python train.py --dataset="read English sentences (LibriTTS-R)" --input="log_mel" --vocab_size=32 --decoder_layers=7 --decoder_qk_norm=false --decoder_drop_path=0.05 --epochs=74.5 --final_lr_fraction=0.05
Rows from block 4 of the audio encoder of a small encoder-decoder audio transcriber, named by matrix and row number. Rows with one number belong to one neuron. Each number is 500 + 50 x the weight over its row's rms, rounded and kept within 0 to 999. All counts start at 0. Numbers have three digits each. After the name is the row's rms in percent of the matrix's.
After each neuron's rows are labels from the 100 clips, of 14976, where the neuron reaches its largest size: "responds to" is what is common among them. Only what is clearly more common there than usual is listed. The data: read English sentences (LibriTTS-R).
# u: gMLP up (value half) (encoder.blocks.4.mixer.u.weight, 384x192), inputs 128-191
# v: gMLP up (gate half) (encoder.blocks.4.mixer.v.weight, 384x192), inputs 128-191
# out: gMLP down (encoder.blocks.4.mixer.out.weight, 192x384, transposed), outputs 128-191

u.19 083:489405553485507461423516487541535595426536517552512464464528497501504516527445478486453486529549436471452527417479514476532513451500530596518551433489576469480525469449571495434515487482460506
v.19 105:504529469449488496526568502648386532523474535502406537467553508505522486457438526466454527554543552518437457593465560436449463588451386532494401509529533487506406439505531510551471550549645494
out.19 100:498555431543462412481453489568421521515553549548380461506408512483505477549522489441473524557444520496559478503484480455460507531501500555484443551490375420517494442474553547465523471465449505
responds to: voice: female

u.292 103:523561555524462588476490472503555606406461517584482508505615505541571438452602454458533546538465416520532469492498423475490458686543467386510530369435469529379490470566476495566479472438496522
v.292 091:533539461500497577558475555448614502492627450515558566484478558435534485448483513520494467412478439579481579562469457507407498523504539503513586553446540509525480563492464489443558487517445543
out.292 096:383451447584499459431547535485587410456447475488519486520546497458471522561449542585505538578491560462455513569468511481500546535445629409442494538457593434512616584462516518493452547489432597
responds to: the word "the"

u.362 105:483535564480532594516573462453481592493496395486577427385479577418568592523398541415474509490423552500525536541540505525482500431462481477511336545543458522481540557481490400514534611472496544
v.362 113:532488468437563490462501513523464474498555404531440537492471481477548531396466431485564591519472579573554457489474549576593471460468448462446477559504480543530493586485498455471526513472444552
out.362 109:497495430581520498409448510566482562413469420513504575527500540511501443507557516503571553478588394504521505422386456553434436378498487507406567576428470471433452452371477552558459454562498532
responds to: the word "with"

u.245 104:485500509482497579564629509484499535556481474603655509470475497389555497445461513567500513380567537434523525542448494481578456453529439484524520463529489462475414591491529433450427457515426608
v.245 108:517555416475507568498538511571557380492568512502535534464537543367540510560541471525382438470584452553513515544418529511450470506445472493472541487478554522495474495483598402401467515495589566
out.245 113:538567421525500487489511439510416468551480516589508478522492514410356590446476509462555499491449515592507451477484540567558554487441433513545341516438481454469517527559452430495498480442517496
responds to: voice: male

u.231 094:580544537488464522516437588557544550509479550467521553480511532517529550514466586473528460498484442471455404483407465533401526586452476516532524486502586581469541453500605360495465570588540515
v.231 072:482510522471422543450507521505445386586510570559544601461570513560505500464468555514524461431566494454548510555459509510524561464450514554505554467414514533547453466493458436449514565596524544
out.231 084:487501424529532520460548458571491486498394508461591486452513527554436535492482473582468552535440544495525459510497404468582517374538490520431459448399474442607501542573420525482488456486502563
responds to: voice: male

u.73 096:426479510470555466531452489542444494456506493465546427550429514518540558469575412535521436453466482504552525448466542501568458436481471540543422510584371536422445468478494516470484498555467556
v.73 090:450516493584480624539544541523350491463471588478509469506482404479525381521584527512493428455523528435480462518532457422464492453421466480543555553521529508488443492531535464480463455524572515
out.73 098:533488464533500492559531559519526560515485477526443488485549501489576503556456552533521491523448533536509517517536392517506511536620565417404525537477612610456557541459423468450550443485523543
responds to: the word "not"

u.244 098:513520467564458488555471454532505478456507488431582531523610576434511592455456493426507519498418524462491639549465426496524482475447440502554467516425509500466441549504521440516555495455468578
v.244 105:532464505597468508544563509508454496493477536444415529439557479439513555534542502569552576561548456508571559571439442544641521453467460421524614523526519448538401475525528479555537500529601514
out.244 108:486480592585423525506498504539430521560562459429553510541510475528516517562464471549488437549553460572404535535512540441603517450535456420562363464504532514492490463532476560439499498584469541
responds to: the word "the"

u.263 097:496541464415485474628525548488565503479521485498506496419532491451589495455490479425482481492610506511522532435552504461503526468520494475490493546578547494524500439543361562521499603557496583
v.263 087:520551409452572610599606486558526520504512524427485488442521529498501533473523503536505540498567534537490578391541505488481555483532553514491439478539490467496468481538406478492598480462461490
out.263 093:482595468492533578461432540502468564428412568573494548430443544468596420514398441551478528580422406533501554525473572542433426436543473444447569451456494501532443549563443517462460492433460455
responds to: the word "said"

u.162 092:548528484450498448510438524457512475469504449405519511512540537444499455361550490507410562540506494526571514465471519449410548466539493518490591411478583530466505513527465589496545546536516476
v.162 095:573533472540596515460460590504480510361536509436481521589518474393509498485529438436502540554607467518517395471546536508556474509516583558543571497456457525513388538493539535541469388416532441
out.162 094:586478539500491543518411544525519513490497563450484560544434476492444528581521551466562544563475488477516515507533539546605540447528530453466511606552502490476601478513590456381528581462480477
responds to: the word "all"

u.119 100:537504529496523473447418503458414565545408549470623454563407512435579568469478533465431483479475441511499560504538436520498490482582577451507467437439550478471490530465495560470581534471509475
v.119 104:579563580498492415494535424572471503524531538477542398495515505575587488514487523526557461538443495532482491432448539536524515539499529477414547401387503413472428438458566555561445498454439476
out.119 107:550561547524430492448437445558539530520530458462468478358440484456575550503442425569452577528484613536475524523501490521536496480508431452511452477521450492452541490467541437486545485486449434
responds to: the word "never"

u.148 113:508482517534528492517484592567526452490416575498489447552480500468569482503608480586536508430547376478514586450537421452565499600397565405449420496529432535449554463483527503531359491490510484
v.148 120:455429582553497500462454513626579517469526469582562449498436486558376548467545534469437495462530410455541546505530417511509602510477530534497462502558431469412529541476492544561382395428509498
out.148 114:415493568539578522580547595498545497448419558539550504476437467455565480538507489554493552473523471511618576462450527551422397458500360466628509480545590459514570459501437505473446500565543516
responds to: the word "you"; the word "your"

u.234 104:401501477568433444537545521502540496415543449501535455475572555510511597502539463648503515523438492390554530541512476490454433578533528552464519438630498497522526537468496520494403503498435484
v.234 108:520514497537442497459430436445542608533519509540541472574524454555493622487538521531435510429549485459514474435488531449439475462545490562577488370554503497511452440448515479550527412477482463
out.234 114:611517488471527566457475511516514527501525544548599554523456407464547526457550599497514493554555581513529493465527498548506549522568449490473518430585540514505522457515530636546490507404570492
responds to: the word "you"

u.218 093:441554532473497515602601496462510525554512544488551505551558489558460439520507567526445604470463542476566457514475493569527561530511624575533490526502508467475551437499414505511544526460365535
v.218 099:597441490510500580580463519473551475562472524432483473520542477516599421561552575577419638479475479492483414401447459508454546525580537530553543545498535454480468491516416564532561553546522534
out.218 100:478527463498534450460454514515479497525527614552522422487462467429577400517547497490562520503545475550511506555480405516508473515417529424482473484493528583445480551476561539520632443441474567
responds to: voice: female

u.182 105:507419476506470467432468625487566474482494355604417503527507524525407453431517516487603523431534510470370449549492537536516499537516502514474457501447509455466561512417442481476600554435474641
v.182 120:508565606480439455522430576450459479539583438428530523535486476578467483496505543494539488509551547546558464577435506496540498543444495452519490465495510424522476534413473569476461408401490489
out.182 106:501529511538468450487451447519528496496519513466550501579549580503532543463625458470481525522469585442603564501550513550496520572510499507468440566513575540440452511481510475459486428585492499
responds to: the word "three"; the word "through"

u.341 100:536433460423394554519520392514428514493475399485569555551502453437493492530461495465501538479474453448503372505535486513554432525507503510422449474528451424558498600418489537481438578518499536
v.341 112:474452446559390520508540501414527414475455469483423542544497473514534477489501535403446530439542556598487480544524469534470457467498569502471486593401413544486551522522491564438506429608506515
out.341 106:427482525474463584394436581436481418457473491539499492565439524530544496475591513483485537457471585514540460556516439495585445478508443673460504483513526464442494427535453538504452517509534513
responds to: the word "i"

u.217 120:504554534492526528549527529503559418466442557351499498483514521454496508487561476521480521526477484525526494495487561477532509459553489538439502514567508531518431443511515517481523580507454537
v.217 129:514583550518505570506574574497615520530551429485466522505510515458551513464555568524458485458574569490562494483534492398478503470533484523432491509567546439514430520474478472477459460417530459
out.217 118:505504520530513385530563473451481513530409450467638580548574532412470408432464529557472443507405512447513509427519481526521464521515534475575504560501494501544576489579480554571518468438500492
responds to: the word "he"

u.223 110:526479485492479468529593509466583527436490543488573515470491525506441530515541526549471459402573590497501530393500501341531477521440528575519474520454485437460473399506504418582527513420470529
v.223 119:521504348471456513481516501490443548526581532492537501544484500475468552531475395552476436442518466554526475387541550521480453586426581447534502505553484541588393423499588426529502504524492464
out.223 113:553484518439546560463455527531476521527514486509645573618486374460474546499437451534414466480416575490443395452567468555462527462521532596493550418579468456504498503477528584565507482584472528
responds to: the word "two"

u.326 079:531505445514439464450592478539503436490485569462480429470490487502489558545509531528598504520478497502457420496516504447510454502530455384528577531445526484494548575577456418477469510594568451
v.326 040:522569474539470508502565469557488425483482547434526521650522509531515469558566548538510450522514542474500586495481473551443463482501607464485568532515563526499507529472445403509503566573541488
out.326 069:471547449464468547542437456460432557599468473507530511456611494540469546478473530503451505431527477522477541406513512499514553505490501612545469457509463436503444474495388493495523547449440600
responds to: the word "my"

u.366 101:525505502494492505430509494503365428495464476554520571520587525527541551584478522511485537396440498400524546436516486533450463524605555472553440478540423528489504453473482548492511509544480510
v.366 112:551557490419519429395487551491505537545411538540499534451535564574577547567470499479446524433522458578522490426457462510581547497510503456566422532463567490484518480550486599556509527524633468
out.366 111:452425566431512456500441513611450560456545484504478525536492535505550441463460521496486477594513458414464533452507465489440368457539503508541477417516584537521511505424439508507430417452553503
responds to: the word "not"

u.81 097:501519469503367567505533513490491420606469496446548488509477509545474483489498535442441534515512452483536493583592428644525470518511390483438538486464462552500468570385499564448506522442567487
v.81 106:507482512419582500477476433531521443492490447551475473454453531585500437457446460525474520483431602539526539442478419553466464519497460553496522517514467557589405551419489665521569483414597511
out.81 107:505463517455534527455479480429523570422440438468500514519458500594487509474541483546468498551512452584461447507496486500391572535516400523470524459544416517481538462491430517613573496586467460
responds to: the word "had"

u.159 109:495570451462498432475520504400452480432472527460490541473583528528528549481487489636477548502501518543591498510419452379439506508479561461531491510543528442533486410427528436486427508514484571
v.159 114:521438475540480475404449433480489609504485479558436489457588618403508607460429518475506524420543471544475423448546481479546520562555468469522448574582511494506495554541516491492511547531477419
out.159 111:553481457495478542500478490439460446466521489508424468478546482486475545535494502533514453503540466496495509535381481460470441400539575453473511446540542536439472539504515476426498516494451485
responds to: the word "she"

u.164 102:468503490427425471427502543514518447506433583492492454497534445504459546489498526506578544442402505542563502461458499460480570472446516528419536490567496520454462513601471502528452578507531526
v.164 107:595501512495380552550524475511507395503491482466489445479496477551495495440551511477559531539469494511485496468450480480463449456479510544561573464552530552448454420464474522517405506471474497
out.164 095:463560561495504449558573570518484464473506418432524510402502533511447492485510494573526518498458494509486549452499534566429524495585502535521629444544537525475506468469561575551458515502500495
responds to: the word "she"

u.146 108:478441492483519576494437573489390520503596464446516535551469499551532482439509413555526454449426508402625426465522415550577416597482520527553420583517533449542432518538549535441459479480460505
v.146 105:425486488531459589567550501465458429596563538498463521519551440538545442479479509504475488524432509501404474488510489460521512430494543502601504470567507467469480549555539468445396489498536424
out.146 098:546448504546593496519486559468520599544490455432556505521420482496491511545468530577525514553539514547546477527548484566514549502495428428445512538568407581507621490442488499373466398538455493
responds to: the word "not"

u.128 090:465439554470500484483502455429471506531499507537403413506588537400508553437423395490568479481447458466550496548478595495504526558490411370499412480466481517467459615514494431440560429486499418
v.128 094:484450495434495493452532476497455528492450580515551447528454524546495617562474442484501447472540446571493521566544614485589455463438489537568388560521445576383513491526518529459589512418510414
out.128 095:576495476453451491465444490597519481487604509520553506447465529506494515612453558480525476492551563563462537501497545425356502426500628528529476584466504573473448461489458551531502490459520541
responds to: voice: male

u.53 096:423422566451479456549484542514576508589533485504487441490528467435480501532490404472524527466468503534459522547454462575534458506526522476512512516451511443489457429447547554560550566423486487
v.53 069:502503592401455461476580488489469489478479398452532527490515422535547521411524528560463539511471512497488611540543476612532555495468562453432453459450477498501482557423437610498553474437450521
out.53 090:563498487446494533349510491427466461435524473483519544575567422530506437414598539446556506497471507457576453464516530483431510576515499430499513479447547531586595502586511509490529513451579503
responds to: voice: female

u.122 117:562559444451470481406512461526521474477565469441505535476518563539480556444501480478535463485577605505451505512463485531443546508459400562469459445557535520496446520506486497485460609413477499
v.122 116:594475420376423533427473566533451434601506442495475544405439474480444529477540450427451502446526517530555492522457474500458538598514525492492520465548485553468551564525571536476399460475465484
out.122 126:486508586464438513497402528474587539537547515517514589531495500531437582434540554534503547526523537533541476540500554480460482607493540430530423533508529435502468571511527426530571454549535447
responds to: the word "his"; the word "is"

u.104 127:451482533479421466436495439480569558468523507480430539629558490588571526555540474448440493469624440535408492376541472564569578479513510421497493482463566483455535484479521521402518574449450516
v.104 129:505475475519453550438517453428521504488490433506451586582535530549530526463534556512566505478528427455486429544452464484463452416515488585466483450400482558517564516418489499446485560518447516
out.104 128:571457507530499494527543465495533492536478653447561423521486424401456474431577479479509458458491412440500508497568467502514472509423491513509486537430485574511545500496476543512570557568528503
responds to: the word "for"

u.157 115:433466469437470506567572556546564490375491429537498552541500484481469475476520488568459557484426491461369565439490492476611433503522489516443597540460487472486468505593520465541561522414529487
v.157 114:555483451533474568426501535460448525430481440407471587464470494522422518562443492584425489556405388575469518483436531429426418542533451501435506496516478577497513460430552524527556532530554522
out.157 115:496528559529522516509541447468481575470425563467489456540452504414419531436533558491483427495519565547470570452541350515556570419423493545506488444562427402567476451654460497527503554606509395
responds to: the word "to"

u.144 117:465427416436427531523491536474602455495480597477529467525528440504534595499498468530569558481494539394549548474481541425481566413475477438499475524504489451470527446540470497432525330501521531
v.144 131:498524523463514496430491501414550498481485455600521485461424437508515520456566489478508542484434482461601597504425405588449497422569498405511461446544451414524567490537471541459440485506484471
out.144 109:434426446504511554558407567564474491436462512509551424498419460525541544433432412495517454485503420462456602490498517484451513387458474479444513536466444537561487566538513462509506590555516484
responds to: the word "the"; the word "in"

u.166 087:492501473520497513584470517585537559470473391595539425500465573462498476411470450430484530490436550566488505490483479517480531487550388526412525478394541548510529510506419534449409614539485511
v.166 100:505461539573483442523410442417575421504530468504555457510487584474450538580453553456380606501572460556439458485511466552522555427514470502499481431428502554500479446457444451506512475486476447
out.166 090:441456554536418535518517467485489451499366486490573543446483595478460540537555451508491653551499435428462535489403535455465542517357452558431502530486456525415520457563597463569571553508507528
responds to: the word "and"

u.349 121:541527547589500485517490555526473546498496452488561501570536495538478445634505467591507560457552619506445574479511406507553407502486471519471551560467460534564529520473504506503488461507464465
v.349 126:554416436542461544450497515436501471473537502509531476590515575509432502483518471441434540529532565465388561590426560523419473570433487546498471555496539534578571443486570499498449470503416454
out.349 123:568381508567454502498547455579487541446406517536420537529488560500489505393453456540466498452431478517451505438520507540459535498440512497518573492515558593442489493465418437561503566545493487
responds to: the word "not"

u.89 067:488505480513496466479579625540458408497462525472532512513560530546468480475545522526529473492591522528448420458427512602576503443529514526544509428409514513546467544535412468502494475318460416
v.89 019:502490492476651437445543564479456491565584504483509494484564364464562463427430539575623518566428526384503562470563624476585503454550488400550469481470473481527570550419467482548486526509497497
out.89 055:440500480427517499529409538532462523496553492559500529482433533392519490483433452520546561549442497539627486448622493442447552470459600518515495522565469576477573516465587489467392517622483519
responds to: the word "of"; the word "have"

u.320 110:456563516507432456596533462554521450478426542506549545523525442461489465436516413543561484469499540470573500439427453505478435522376591491517486518419473500549529595457516421483519585474510553
v.320 115:495516582520415401536583624519548490523481473447460545492558451525524501506472401509520561578428587508518413509405448464492522482452549468492557404494448529506472467456531434490572561592479544
out.320 113:493506556511573523539444508519410584461475604455470547569471552464503498495541570504568408532470513506493486455527404482592572495400401372488473458536512453534515459498494492494457418496443535
responds to: the word "to"

u.137 113:423499497525467572481437442430518542503524455370465500498541501496493459512553487533386435459460456485482460474535460427591429506417520500436548523457418612565482486532468561525454483512528496
v.137 104:501481538519468572399466522484406479558470481492491580537611555528464455546585535467411490477464438536508477405454540529471447513506563451383524451521434426609499451474509512512517493509522445
out.137 105:617488423493532448521413531515429535489547456522453462385477479554551496588566486426452513489509533458441555511513550502512526558483453498494430460549474505485542548483507475492558553463480448
responds to: the word "with"

u.335 102:484458467520580402491450514439547521476513551563470472488460476513519542495579536521489537514560531467506488490563395416504536440539597474396536617569517524578554506501475533476517591490454554
v.335 096:530524440479468467503455487509531540501491461491434483482555521450540560546563457552491495499571455417471546500596446489487480580636534526509459579467531474588448597545550396542476557472487498
out.335 106:546487560432468458591465499514474555540397480580515430458502456424509482569437424521575481504439465459511515469518562596491560558530482456536468470441511458362512498511509562555428441560534522
responds to: the word "you"

u.230 065:546473554488455515481432551468517566516419562495476476358602515517536546376472477545426597647488550597436522475460487428491421555532589553546504520511473597522450460530551501556461429491529430
v.230 020:447415577477475435587516537483438529557439468564515519513470488484476565441510523497573505512522467385477582501580581475529405405494565484472449496508429535468483491492451490499495484549514565
out.230 050:457517415525512438622560444544516465451449488476580459531473564449478550502531523445570430444541497371565423541560478449467564507458491475419469484529555407446564654503408593491549475583426477
responds to: the word "not"

u.378 112:424545526520493501510577562520526556500541512457525484599461488500427452511532479513435448473453524552552527452465599479491453560454492477503491475502462445537457492519428467474534542500515618
v.378 108:410446445491495519579562416622634492531501479467472480482515558465557475497514541507514492567472487489510563439448487512423516455434498489521481559533483528555501544469461571514488566570425540
out.378 112:442459434510539451501465497546501514549426568524569509466632456589393490418497609492450443421448517532491449465530527500518510456503521470549535546524495579455421472457553545546558443482471625
responds to: the word "was"

u.102 108:520446518481460673470460378500513504480505482446529529471448478440352519458424460565489627500497577554520469438524500535464511438531480428484481467553443468544489512488552489472511502426597568
v.102 115:531501473492459381587558553395538504501599529497512576527493547512488564424603542450555514477532453527485533468562458531463481467443538591503524573478448502443519554522555553456520484553413444
out.102 112:511517535513590445472542627552533543515570593496463402526465421471544504491523452506425591510465510522524488468503486517568524510473564519548606494479541541424449484489508407516522473486502398
responds to: the word "her"

u.313 109:476512457482505545520402567496532524538481443582453498565521526535415495523491476600592577490487490504505488447464562518466509507451526436523495453432524531534592457487515524507454469550457512
v.313 122:543430545475465536518585521403396531529518355444519533500514583460578557552504469431525582449487475533568459543499457546535451521560474390498523528578523460505448456513424463496561550438477584
out.313 113:424484526403491453514599506471571483526477582527513466439399524450515465498452422514547569530468527397479552535454495487611551647542528419554452448520518452430486558585425487559460470455526507
responds to: the word "the"

u.309 098:484512481467543525519533576399521533522519489502569553506511447466486478501470524536493533546609556562514537506534559464519518540439501538456571524494488372533421519430508489542505435407466609
v.309 099:521429480549518511446469432438478504555565456477527484399579580561455532477569518449477587418485489496506467391452459497438463512530449493526533547626489518503450499563498450495523575458540619
out.309 108:569464531490554407388567518586461509471517559563460564524491456498502612543553498466477482445413497515464468441447488433522409392499588447507506578536553345476571457525510441492566556514530532
responds to: the word "be"

u.40 089:479556518577514520481483476528573477565398438449481651486475457474415535451449558518456589487654464526467491559456514489536512461496429421476485595453435494469514491588459461515547573537505485
v.40 061:502539489467539497438466532551534544515489504485434483390420504478463495533490497518477474470474451483447482493463544445465471481511482548469561530523551498487464445461418399516615366428473500
out.40 080:506514530511588485480485468448592553470515463493482542495548498564453558501551485501651509524537453457543515521543457534527471397524444413458506516494440462504550531478432505555599474501383512
responds to: voice: female

u.9 097:495427516499409481489515500372507543521470554524530549522555555521495542497550509565489571463544550568540487485472456455545401522468537406495524489557485535411367495547581487615457485456469496
v.9 106:504510509491435508551520497464464589493546462454480553457560523440499540454496502561524449584582485487444585540475546617366437511556452471451531418530503545456469543447588501519533519585508459
out.9 101:472447491388604512485521569513516598474531578542521525525487513531529478337544603565554410502529508502383512420555582445468516490521566573457496508576509440515447545496511501526558500450433581
responds to: the word "be"

u.281 128:586474500476497541505478526561423535523496467531478393551475441578584524484446554446564566423563481530565459468588506448468519510467467456470497471516497527515443513496486504458544479470534473
v.281 127:501466506527602482404501479478510540552465481495532452551514521550597429572469464484464496534492604513523441535411573397523540503504493456499515496476481579526444520501603508515417487440506485
out.281 119:459561501456622478522506456450527566499430554509514512573562549470559472545407464559569510497537488572517573516426529546603407398421485491434469412484500478511449536503528495531473445535466535
responds to: voice: female

u.360 116:448454503519532543498484508555525503424440433520492475451572592492494600476496503550544521523514540476488542409472511427498454532547446444538478549487527558508567492420398425535517448451529466
v.360 117:417595598486499440463509472461407550572446541604592534489434545524500581524494525504466596449529394429605529424501452554429503396616511573551453538525482506422561473501510562503488487513519470
out.360 113:479461505530535411521449441503462466559431465520474531466412583599523537506525431410476538458485472428532491541495448480532466504490502520492426534520550405487513368502505564467506548564568619
responds to: the word "one"

u.72 104:572511405431458451504556561493506517398524523460548491548455604534507457466519477538498500483574462468518494528492600560471451509467503471409440433543517549531584551504531513468506576560419422
v.72 104:489565583520458616483474607475506463455455527556538582588590568442565476502567496446515497535525447546406391514399525375474584524458610535489528432496423497545494543563528396444520456496511464
out.72 099:522610506506421630516508547516440457552413598542544422422385441482502469452443490470511462510432497559531442530575542523577458527467491415517567474500460489553520468490470483474511527435527433
responds to: the word "of"

u.210 117:561425491435429532507476506558468457510588501529568447533522416545436533569367512477481485452569456449467492440479460556540505515478511510488485520588524519476504558478546457417502556522474449
v.210 121:453496468475448465413514456487546519435528479405584478573547510502529412486446539551399430467447432563485493519430521560568544472505506490557471444570409552547513594424567476410448544510502468
out.210 118:490482541618438538504519558511543497558541492591487456519512489586457595456429570534506541489565518529480507615463555466596528469495583495506473477429494563521486492440537458476526558496459519
responds to: the word "one"

u.248 114:446523502505492546510561573553533505571430445550490407488525467563522401509536496484460604455547407482556616440486505489424510498458454468578494563475508531522558464431532471521501487441422550
v.248 116:505442498506489480459490529565516492580435469532506574439491450535449470431524464567473543435525506560561542487431516483466554639468496522612459459540422484455564547418556481439478449528421508
out.248 119:467528554558486529516448527513474443584413480455566526469512441545459502432541486418443497442478521520562549542463524494523431540476445606472409462502460517480495484572546497558569499524475491
responds to: the word "was"

u.185 102:509537482564465607560527458567544529446539569472566536430549495444575546455438484471505461443506441449530531473503491502465481477413491604521490542493565521435516539546519529542482623487472600
v.185 107:489489553508552476521487487548490547566571559453457426492547455478495490451470490520562625534475520530505513434548541461597517457526595485521519507444535512468476508457554404470526516503401515
out.185 100:508466543606619485592429509546499500522483554506483454546508558428510607475433527532569501447539494576498410510376530458466516453439490494477427546488479475429456463453506421557486471532451520
responds to: the word "when"

u.129 097:505498444460450476533432563565399520487471619550442508498479551542471487497584518447467446412477491403505559598512401560505591522468462415498500408491523531561551549501524544545481450476477539
v.129 101:558510509466445495488513560522498513444617539438564489447439524446512528559554536597550503519492440506439478503483487604554450472454561508469411454476537526394442492524480565498429587556498568
out.129 094:442473519567572517491457453484515419469453435443546584641496496490478426489409610611515512433502503548445551521496565484499495557538545521530480556466457476484497512491438520476520555595459545
responds to: the word "with"

u.284 100:558461427542561538491493516585536469492495546464515572422439479452492491374512439470511453473485434524494482513511482445498432494544479537540497572557442425391400521472541460456486591486425463
v.284 087:460530475550474437487501547396637544528530539524460484501489468486455523452453533431575443566527448554535479460538463479539589444455505469442515433546486501440526444459428533486558549464387493
out.284 091:415518552484490469572538547401572522472463518529560563477545511486449502493459534557551390575532609465590522421543497489461591506447524453422486417567486512498539583496436486543464539438486508
responds to: the word "her"; the word "she"

u.196 103:516448497447514531481518528477466509551488470468544507430543570437548491407469469370565529463469480423516469494494481478493450422512533587471531555451532510485555512540498397483465594490439517
v.196 102:562571484471512512473636506475431574433515472519489374478525479464520524428504481572558473528525462413528466504522510421531524433539571463528485512434567520541532492588544519492518508562439473
out.196 103:477510459474585520606560499563481534473529527468533340583473524527512487471599527463401484459545450507495473552459540568497573536540518492479537504472560580546562514484467532481529542457550386
responds to: voice: male

u.3 101:508579554581485631630472489456513444422513529477539566501555483562525432535553523587495532443517482462501448446543462472475556554415468489439467542561463431444495497475473511491499480405505436
v.3 105:519487467537622610472449549483468556560567593521445463560460520571481508440526545522581524565526500502541472469617457459479543559421484514521473485462453454395527524470537409450480531599409422
out.3 103:469540568540560529620576513498475485459476549482560437534475492575562514497548462475506537485496478401517516486481522517511538432518538462473497530467549459363543499540558378478507521456438457
responds to: voice: female

u.30 076:496479547501530521468530570488530493541593492422505493372503512575410477483500461557505485572465470505549516492492491581554454422422508542470503476403487551500548478491421481506583516489440472
v.30 042:551496496489561474454512566507433491573526488472512497517521522470477515471385449443491447596492497411487534594540528491588520506519482509485513558517463495541559495523406473476510463490539466
out.30 064:452545465506444469560418469520497537527546564542512469519558517500519464526512521540594513497541514538491505507477478466452519513502467447492496460616407532486465499517480532587488495487553482
responds to: the word "but"

u.134 127:535441514488460454528462458554457510483555442455508514552521466507519510426527530524369501551514529527495584458532542473504414564499577536387507549445337497572607454440485436435523520473505485
v.134 123:575495419519465579587505464476460528531557489434524468519536484489518510446566487458475382536514483574552473558470419429407462473598531429444419514453414512500601510447514474538490529448478564
out.134 124:544537542448502408433489522609508502469512510474413515475429491529436412502566483514446357497485548471543480562562457443470527415493509510517488498534450475427448441520549469531511551496374455
responds to: the word "quite"